From a checkpoint of a small masked image model.
Model: 32-pixel images, arch convnext, norm layernorm, activation swiglu, patch size [2, 2], depths [2, 4, 2], widths [64, 128, 256].
Rows from block 4 of a small masked image model, named by matrix and row number. Rows with one number belong to one neuron. Each number is 500 + 40 x the weight over its row's rms, rounded and kept within 0 to 999. All counts start at 0. Numbers have three digits each.
After each neuron's rows are labels from the 100 images, of 14848, where the neuron reaches its largest size: "strongest on" is what is common among them. Only what is clearly more common there than usual is listed. The data: regions of photos with short descriptions (Visual Genome). In brackets: how many of the 100, against the usual share in percent.
# gate: MLP gate (model.blocks.4.mlp.gate.weight, 512x128), inputs 64-127
# fc1: MLP up (model.blocks.4.mlp.fc1.weight, 512x128), inputs 64-127
# fc2: MLP down (model.blocks.4.mlp.fc2.weight, 128x512, transposed), outputs 64-127

gate.28:405529456535553527506538500538494451571525457475447500498495507535512514466522551422411606497494517523434452532468515457505441541498479472593452509515510479481531488520479513492531430586581527
fc1.28:479573469476473451470595509522499503414444442487488535495601456490515493418437509552474529486512526551501564534484513549512489526431580458479468509513538507497449497504477427513464575518454446
fc2.28:482517434534499494586535514506488494493499474485425435453423478450543448432496561523583488551515485528429542533515513584515465546463487526511526486559509447546486480527517465488523545529468507
strongest on: text has "white" (34 vs 11.6)

gate.371:534516535474513558452479536527449490544573522546485528480442467508516501441513474485599480520500504491544549494451584475430423487564508523429576516521501557450439496484491477538479464508464576
fc1.371:494533475492536494525432519478475446503563491463485482447472547427549453510519496545531515458473508437484442472508509547432507542473505582472550467482460536549522489521459503500515477492467541
fc2.371:493530506497552554515542532496431542465485496456542497493524509486482531479492435468440525502479564536427540557510545498519409516582451523465526591453491407503488452482467474501484481529538423
strongest on: text has "black" (26 vs 7.7)

gate.44:548490469481467423568472506491516475549498497461523490423508484481500484475469503483556444464541460532471514469550510462522511479493502474475518526499479594519489502479506512518475477510390525
fc1.44:503573484520530489520434544520479551431559472447534500509561487508560469530464497496563532458488508467508555518429551489543501493556515520505547565501405520432555503548535511472525576454479460
fc2.44:520472500492507499523526526548459543454538458478490458545529414512483521501509418506510561527498485480453538498466493565482490523488499548502533455543479515413496519496467486457470455589567571
strongest on: text has "red" (28 vs 4.4)

gate.496:536461495464493476481433501561465444537484459469569487478527488450464507519545403545423552549506470460455453463509514475566497437515479539486569534477539536524525508533447534457500483523463497
fc1.496:452533469531497500467561484534550442434562482500451518531522527511514557574483600508481540506445499492523437499526506499445547485463491501527493482376479539520538507527532475473518439573501570
fc2.496:481477457484465548530579568486542483581402488479467453518581528497481435505575497505480488531488501548536459495457489433464577490468444539523525464433516500515523571465473549498447493466505449
strongest on: text has "window" (27 vs 1.4)

gate.83:508504448528507484479509486468597477493518447503519490545503533463488501466525454529530418490451491470547508490478436555476499520551506511467510553458584474466459557545538504545499490488511460
fc1.83:487610497519465533463478507496486494543477487634506414516478416520502506411492476493447465507524537461471401485455555467505451456554491510448471546482475520470496572476532516464502560515522496
fc2.83:438542497424501528550459522549472529471474473524579523456493530508469551452534535546523539456522514486493560491521517406520524511444505428577500544426510463543498448514480504535551479416537446
strongest on: text has "sky" (31 vs 1.8)

gate.301:543499489465498536500548496518465499421478473498523506462525518568515523513615507529449479509506481489538520431516436487515502484496523573548462574465362479500490505494523548455494535526427496
fc1.301:554438523460448427497483464491499509407488597480567478537506498529470508476500583506533512426530439553517516494496564435445513539505448495490506510475534555472516521507451581464426548488480530
fc2.301:564545488493467561439562464500556519431514529560449491485470444476495482490463528496512513425534510479578524460527500460534505503548506542458489531408486512505518513517538481432517559409457481
strongest on: text has "red" (30 vs 4.4)

gate.389:521493489509446486550481474518499486467441483526514478510501563523499486561475531423442542426481454470497530510566525427476471578541476516511511490548498508419527480469471507499480537490515494
fc1.389:487505559496559522631470499489539501448496565475467540575442510513460461458487521468508525542530488498405464487524488528478482499517528587485442543513488547451491444495520541507501457487467491
fc2.389:482413545506508451478441462498551480552475480503469512513508525557524502524503559505455491510526532523464505460487412473470533550507445592489518490565501502492459475536585571531512513476492452
strongest on: text has "window" (27 vs 1.4)

gate.101:535428518477470572552493466488433445524475465504497565548433474533475444561453495492425542485585456446512476530460524503487529513555516488477483505454527484541503473507543532459575535511506491
fc1.101:496491594586458452521458523489478518423555575574553475510531512498482536485514565547462434488494551403476433469487484517527537451486451473481535443534468472495449483564531444474508508490538550
fc2.101:479572510457477491482497508471483476414529504481509549569513473529498522440510533520543451541467528495481500498553491456543503461456453482487480456432514469492502496509520530506496546529512440
strongest on: text has "white" (30 vs 11.6)

gate.352:482537560460435445517473477481600507488484502516525499448538529482546493481548441533475508490536478530509474554537511567521477526543530506532471481521467495547482534493579540581467488487559466
fc1.352:475519543472544515481489521443532506500480467505458524492457535533516547464507426424549474405497463429528517527454484421518458418478526502489519414532464467524482421497536480510486492437551452
fc2.352:518491466488518486587531457447526389491498483505470484524558445450537482477585524516541559461461552501538506477525493529544482474561522465439513494432542560589488501470487514531440491477511488
strongest on: text has "man" (27 vs 8.4)

gate.396:507444512489516520550430493498547551495519556444588520541588517527471551532515521466472480467473547543560484518540471490512509513521529507493479546516460569479479480472567496517454516530461530
fc1.396:532517495566520481465455536462536531463556517505500474474466533449529487526507486481479501438461502513477536457514552526501533614577464437510453480553468527497437471469526529481479516533497474
fc2.396:495490454506497476487483462485468488474501478457533471505442517565555475493589450511501490532448466573541505498509473507571549507466502591464494519533576504423464550479447488521502477523546429
strongest on: text has "red" (25 vs 4.4)

gate.460:531523508477533505482400592480452511448518493451476498527502507482454439549514547536416505498502501515563559536437489509433559504533449438537462485538498524484514512435494475496455450465512505
fc1.460:511503499511559494501554424460514545488514540542483513449540496499535484571450457472549544520553465510500409559512491463529462503496486447509588457469543520503525513485514508500497466500412517
fc2.460:488488431474428512475499507495494465485523567617537520567486497481495482506492495579550507487531491495539485473546534585460521529550543496488511529490535448376446475492457455473514496480514497
strongest on: text has "red" (35 vs 4.4)

gate.79:524492472473459464491491506473538509500577478415492545452475536536453467542467533503470570510507449526469546490539503476463483513526462516519519439500500532553457511529509493460478493510467473
fc1.79:514510518528507521543491504564558489518467481484489543508558503465455542521542462494510491465547495480506547485586525600490414571519462462459435527474473523556490506483492547451477531467563465
fc2.79:516521540525465553551536538503519549534501525430483549523457489448506514598437513534476530491549448483425461477525515529533515496543462442450525494563535503550446523415488480459527511569454570
strongest on: text has "red" (28 vs 4.4)