Weights of a small masked image model.
Training: soap at rate 0.0031, 19800 steps, batches of 384.
Data: trained on regions of photos with short descriptions (Visual Genome), 50862 training examples, 149.5 epochs.
Rows from block 5 of a small masked image model, named by matrix and row number. Rows with one number belong to one neuron. Each number is 500 + 50 x the weight over its row's rms, rounded and kept within 0 to 999. All counts start at 0. Numbers have three digits each.
After each neuron's rows are labels from the 100 images, of 14848, where the neuron reaches its largest size: "strongest on" is what is common among them. Only what is clearly more common there than usual is listed. The data: regions of photos with short descriptions (Visual Genome).
# gate: MLP gate (model.blocks.5.mlp.gate.weight, 512x128), inputs 64-127
# fc1: MLP up (model.blocks.5.mlp.fc1.weight, 512x128), inputs 64-127
# fc2: MLP down (model.blocks.5.mlp.fc2.weight, 128x512, transposed), outputs 64-127

gate.377:541465538555422474497525583540559478481519501574450477515566552540408542568523415516506514499524518596452653495449431516576636476547508524515493550476478511557499475572497445443505584484521495
fc1.377:488510499539484474429582490476552461572469496381414466454418620587515537417529462521576472520482530528462432454474532525484543569525477543597452471518499507553496493418458417549435577521621484
fc2.377:541507589497452558519458526426460527452543519409622412491474513492489498600534521573460481474466594516567451544473493524503483479440438565548548495499466473464542491529369544462581561479496406
strongest on: text has "red"

gate.431:496458489537459487460549425507550510443498421508479491481541421430532619476551515380493491404585576515429609442458469503518495509533524498491500499486466497538531473551478461493530453556615499
fc1.431:473460401461534528507468510504518457472499495436471480525539540441512497517433511606398446482534439533512499531443577436527502494415630529538570433550573451486519438540548494530573438574497443
fc2.431:462571363466561460573569547455415490496466592518466464534540552465496465488550505440574554554523494474469463430523494520578460535500452515473499540417430499530452526425419462437558501502374463
strongest on: text has "green"

gate.478:469445476525461598572496480521539521516475543436506579415534463429560430591431511528474504571457576481476497447478432463570476447484489527476473475484531579482462458604542530470565438561482592
fc1.478:522461540591426587552449531426453452536456516560473497511325597471458502462523472498539570459524494559473534466495491501380390428381520578537461505510485480502486414538475550612474442463512493
fc2.478:529609476404547448599580428413450499519574483503484511532438496499462504480512431503459574437599442548481463450524469481445470568440454496518568540498447594542514513565498533444547448550443576
strongest on: text has "red"

gate.416:536471481455526503480557346449493474519483439440515438574504513528543518416436491481509506510588603498409575469535488477477591516463473513529471513436487470554558531409455420535412522479456493
fc1.416:493492527553529489475495568512449492565482507438485444535443459417484523498482483544440464457432539558564485508453554500479288494402471510474411471443465502526548527600531562505503471463541552
fc2.416:489572430524525577494457394521396576539560475437458472548437500532514508569460536534480501559361380506492517458520495518567501506472530507496479450493536544508502508478498515519596495554454586
strongest on: text has "yellow"

gate.298:490475571570454429499528522517483467456542481528451508502480555552530462472525506468525565516459474509440622502462467518482704521471560510649472477465512507530514486452479397438524549480543496
fc1.298:572462499514482537487535625436468508543359387451495508532477431520532526483480531521586532541504429455351502476538561463539621479466490501553481509557492521463556545440493440577488455561504503
fc2.298:461505474557513574526547421431485435473527428311529626526618514488601465581446522449471548510402416520567430502469529522524445505477482500494452500543490523510475507513445532528501526546514516
strongest on: text has "red"

gate.407:504563569459499502526477500499482473419501460538408451450535585561499467454490502522453593489464451464428405461505471503454504528476553564445473484536496554543496473420480566461509526511526622
fc1.407:461502412486498526454566400472468437589495455526395527523507369481554556445513444579574486628511413496461551526469491550433559491415472506549485508542583528464523566515519469504446509440541498
fc2.407:522514534515530476600543483570480417589482433473468472466533439486441538563479487526511476527540419439496517500540533523356525485480562517480519475506446458452496535476550453502616429542381513
strongest on: text has "blue"