From a checkpoint of a small masked image model: 50862 training examples.
Rows from block 2, named by matrix and row number. Each number is 128 + 32 x the weight over its row's rms, rounded and kept within 0 to 255. All counts start at 0. Numbers have three digits each. After the name is the row's rms in percent of the matrix's.
# f: depthwise 7x7 conv (model.blocks.2.mixer.f.weight, 128x1x7x7, trained with AdamW), a 7x7 kernel
f.0 091:134130113088104136119078114106197153080103149123123151125124134057131118162119087050070126132125141129038092105128102120160110140069143139132100107
f.1 099:131150104101109106069166150117101141095055164157161042152119130175136223120087103099154140135148146152095153113128118127115102154149100129123113086
f.2 120:119128118135127117125107130141154142107108131085122146139123112221200208093181198218106145156159148121108106136113147126114139129110121171106122126
f.3 094:104116096141080132105093142093096148176103100150082188161102094177194109177146143137137128195181124152152158116173172171121088124140122157139117130
f.4 105:123139093144146147072156133143078135173128114141089110115090139127139240156169100113159119114142172094134147120136158147057184073134116130132101151
f.5 071:195104099183114097116115081075077084155092168151149145178178118142156113166131118156150130095126115104101078142122168129120137105106091184171143165
f.6 094:137130143102144114128109127116098166126119168129174068139087148180208147102181159211138148098075145185149129159122085111148114112121138078136141147
f.7 094:143118118105138152136147135090051113104141159172110057093114164127091111080115125109142132154193143143175059109156088131108170169118160183109144109
f.8 121:122112177158126110115124121145188084151085142161173175102116145159136069092142148195128108112201170111153100130102196134150112145096127187124123126
f.9 092:120145196130141141132140094151110117176128155136174156139133119164192180142183207194115174151102186173122129132125136158074149150129136119149142121
f.10 101:122128116065149120129170147121077143095141125104077113094086137176116165111168147201145113151142112101177145110116037129115177158129151069121145125
f.11 104:143133158064149171151079116192102139119158143139073083132131152137111130060208125154157148158086124134125132125142099128080117128150150077068136101
f.12 093:148137136136090161155116117199132175131118086127075127201117134061141110082166087169111134125140176141136133167185109114076184134165114132137154142
f.13 083:134079127167092103093151128160115092134127139125121225100161118146118147100096109102086139126133073159099177150100102173186076112138156082099108096
f.14 101:117115112124127120146121131140131140164121130129111018164132161186164059091037132149177132122056117144111134162141107109147131118136165108118137118
f.15 095:140126145156175131132106095183158149106083100128121194132100127146082152198186136090121135226167102124098119133154112111162150138132175150147110115
f.16 098:163140126102122149133138151132181179106167138164125116167168090141124084206090121151163091129188099176154116114101135166124159130113167172087188101
f.17 105:111186155139113163106134115147164138081141150138113162165126109165186118144135169191133160130170105111141180149146108167125144077068096188163091174
f.18 093:123111114185088083109153135130171112116108109086121204141143088103088051148090090103083156055186122133140142120100141144120115084118108157120140113
f.19 079:132117175128134092155165138128153085138174153129196091118170130167044181091178107164113162140123090151100122107124187146131151072152147124114154132
f.20 087:104126132089114144084107120098134140112150117120104095114096098123221187173177166171106203078118120170085112104095140121084148136143094120117162139
f.21 088:109142152090143113160145134116104129137139097055101076105058111091130123181127081085148146131146143123062160139108153169152105173159183167170092122
f.22 109:075127150161131083124124139089189135136139112145104201157133084084142064083096151092087152174172102112109128083163175103135107132125145179154122136
f.23 106:153144125129126150134111156082121123154100177181180064122120129080122054175144169071088125094134148097087160100182126092127156110091135139110128084
f.24 132:116122187187170109130140108141176145109145134143134153113128146164153121012125118179139108140187136130133142115140187157113114115120165193170119110
f.25 099:116129111161110132109114149113114097150106101120130107142115140182200227195175211153098100119112123101129155116118105139133161188113127131102114155
f.26 117:116132131159127125137124140128200150132115112145125153128145129068159095064018168050100154116179124138129108125133184137130117095154127165142134107
f.27 069:116122158152110127178195112098165103162143157194112186145146084160122168139087106144129145052146136130114075125107109127150118199080150114144151152
f.28 119:117126135184160098133105148126223146107120120107133252092150114144094121135091103155113113157215119120116133133120135134137121127145144170129143117
f.29 101:168170130134133128136209125127131138151169136154121105181173134156072147085052074144170152045132145122157140142118090126111136158140114107108101164
f.30 098:153152138102107082187133166122167147141121178152197108096114188153117176105173139105134080135182179097135152090129143128112179165084104102129100133
f.31 117:121132132084145099150121134135085111141120132112158091126121138113108101056068074141137133151224134164104140109126231138092156133118137174115151138
f.32 073:194118128099163136168147126158080097118121172131108094139152143132051160165156109117140156142192174156085154143103191136097107138186129113104175132
f.33 115:097142093120130132109121129127131111144103104122122168130106079060158232217197141115114117146178146109092097129109152106134109117107118161091112109
f.34 114:124119137109134134109128138113111128120143097135130156114144088043081189254176099043095126138164123120101134140106117132143113110129139115127121124
f.35 079:117096124165157134090122117119207127077141119102185232151126102119134118082096129139102152188164118128144138094104172118108100109121128187125139096
f.36 079:129112153113140147082127134143151149102151132085116157149116107071040178132105094043085112162186138113099113119172164182129110093147146095124128110
f.37 099:161116126155172102124154081155124080079111099069079195106126117119146098158148152084128140107189146113174123101128181142117086084129125183119169150
f.38 082:119124117128103135113120108149114139122117101116104103060135136179111146164151095200085060110057096044130136133130154164116122104140099115096063148
f.39 112:118125159055103142124096163134120138139127132112084083107158106016126115132146068037113145157106139128106107129107098110114144138137123079115157103
f.40 078:186127104080074103160115071129121130121118115102115121078166150130158104135084130085103052170173138107076097192095144132108151137139137113145176159
f.41 094:139150192122122135136128116126164177152134137091143093068145133061138112124097083056165132083110126086144124104171077077183105134160116126164146098
f.42 116:165169138116157127103101121138166109102133177198153152166135114100178142152123101117132066136105223158146112113073178155143149078125112145156103108
f.43 113:120130084134073138178151109116143092106192138159145103151154159139120078112124101096116129127122132174093160163169106040138165184151058104124124141
f.44 128:129161121128133131141141118142135116136136174136114072135161143250124108087107151229171136122056133112170135108144135109143144159129121141146114147
f.45 100:120132107165163139138123167106159150127109082108155137163127126111100099124005082064087138073105140107134112125136191162116136115129168100134130162
f.46 110:136122125145133132099126112160147133148141147150151166155116146181190211152213198189141129160203174130149126126132138120151117127120121166102131120
f.47 091:112120118095171103171116146141131115146142164150185108206126182157176192148141102125066127136112179079100078161095113161082104124119133114098124144
f.48 074:134122167078127162151108103136069149117121139120128145156105072099163177102184141168137131071138116150188105081134193203140134146121123086123153154
f.49 085:150128069175103097136139101117176119140122100110159143128103127197083122100038103136130117109140035115160146102123152137140189127117108151090095120
f.50 098:109119110131120130129143122161094150119123145128126086110148134162117118005095120193132178112042068130167096115107101151131120160147130132091151132
f.51 096:135106168156110105147109174106184099127122088144162160076113126164077129095137164191129163128174078119151120129187180141098062083143120157108122129
f.52 089:143131120165140106158165128110130088158119137175074115179137180123185096146096107072052090056132114137086122149126126136114076083106149084123131122
f.53 119:128135133112125112154132110142092127161117133128144066099139132048119080036042064056122142133088145145130148131132086141139128117121129102143104139
f.54 091:157100106166131132135108076111231159166119154106131165134153130173127133096181046093145128152126087122159140116123130126071168172117130151142129169
f.120 124:111096151188140101127120138128180139099151111077131223112084097056081091138096079092103128131162128090091116127137182154122140126108155156112139133
f.121 090:139091154062125137102120133125086104149096104158133100108090123057068098019098156089156107121085145117118110123156075162124137127154136106115126135
f.122 088:184152107167121208132163137123116116165158157100159156117156102082047114122129092148119176110110106098081149216132159128144132147136110130147141089
f.123 100:096107118158132108129187126091156061110152116130138112121120150154145122203165190164175127103134152109132101095125093136064113193141109076166098100
f.124 096:103139118172129145080176084132124088127109175132165146167142114156174221112151208224123103132120097127158124123132144129144114145114138130100121115
f.125 105:141098172105098070063078129118142124128112096069101135143122103167108150173171091112094134120149222144110118140158156132085117105104103192114138135
f.126 083:127087145078172129163087167148199162145169086111136154150114084068068120136094105091119118107142194149111121132146134111116163123142119177107190124
f.127 092:123102164087196177125144156157116112066144104098086110193105131102119121143126112099172121125134207173152160130160076123159093158145163170146129118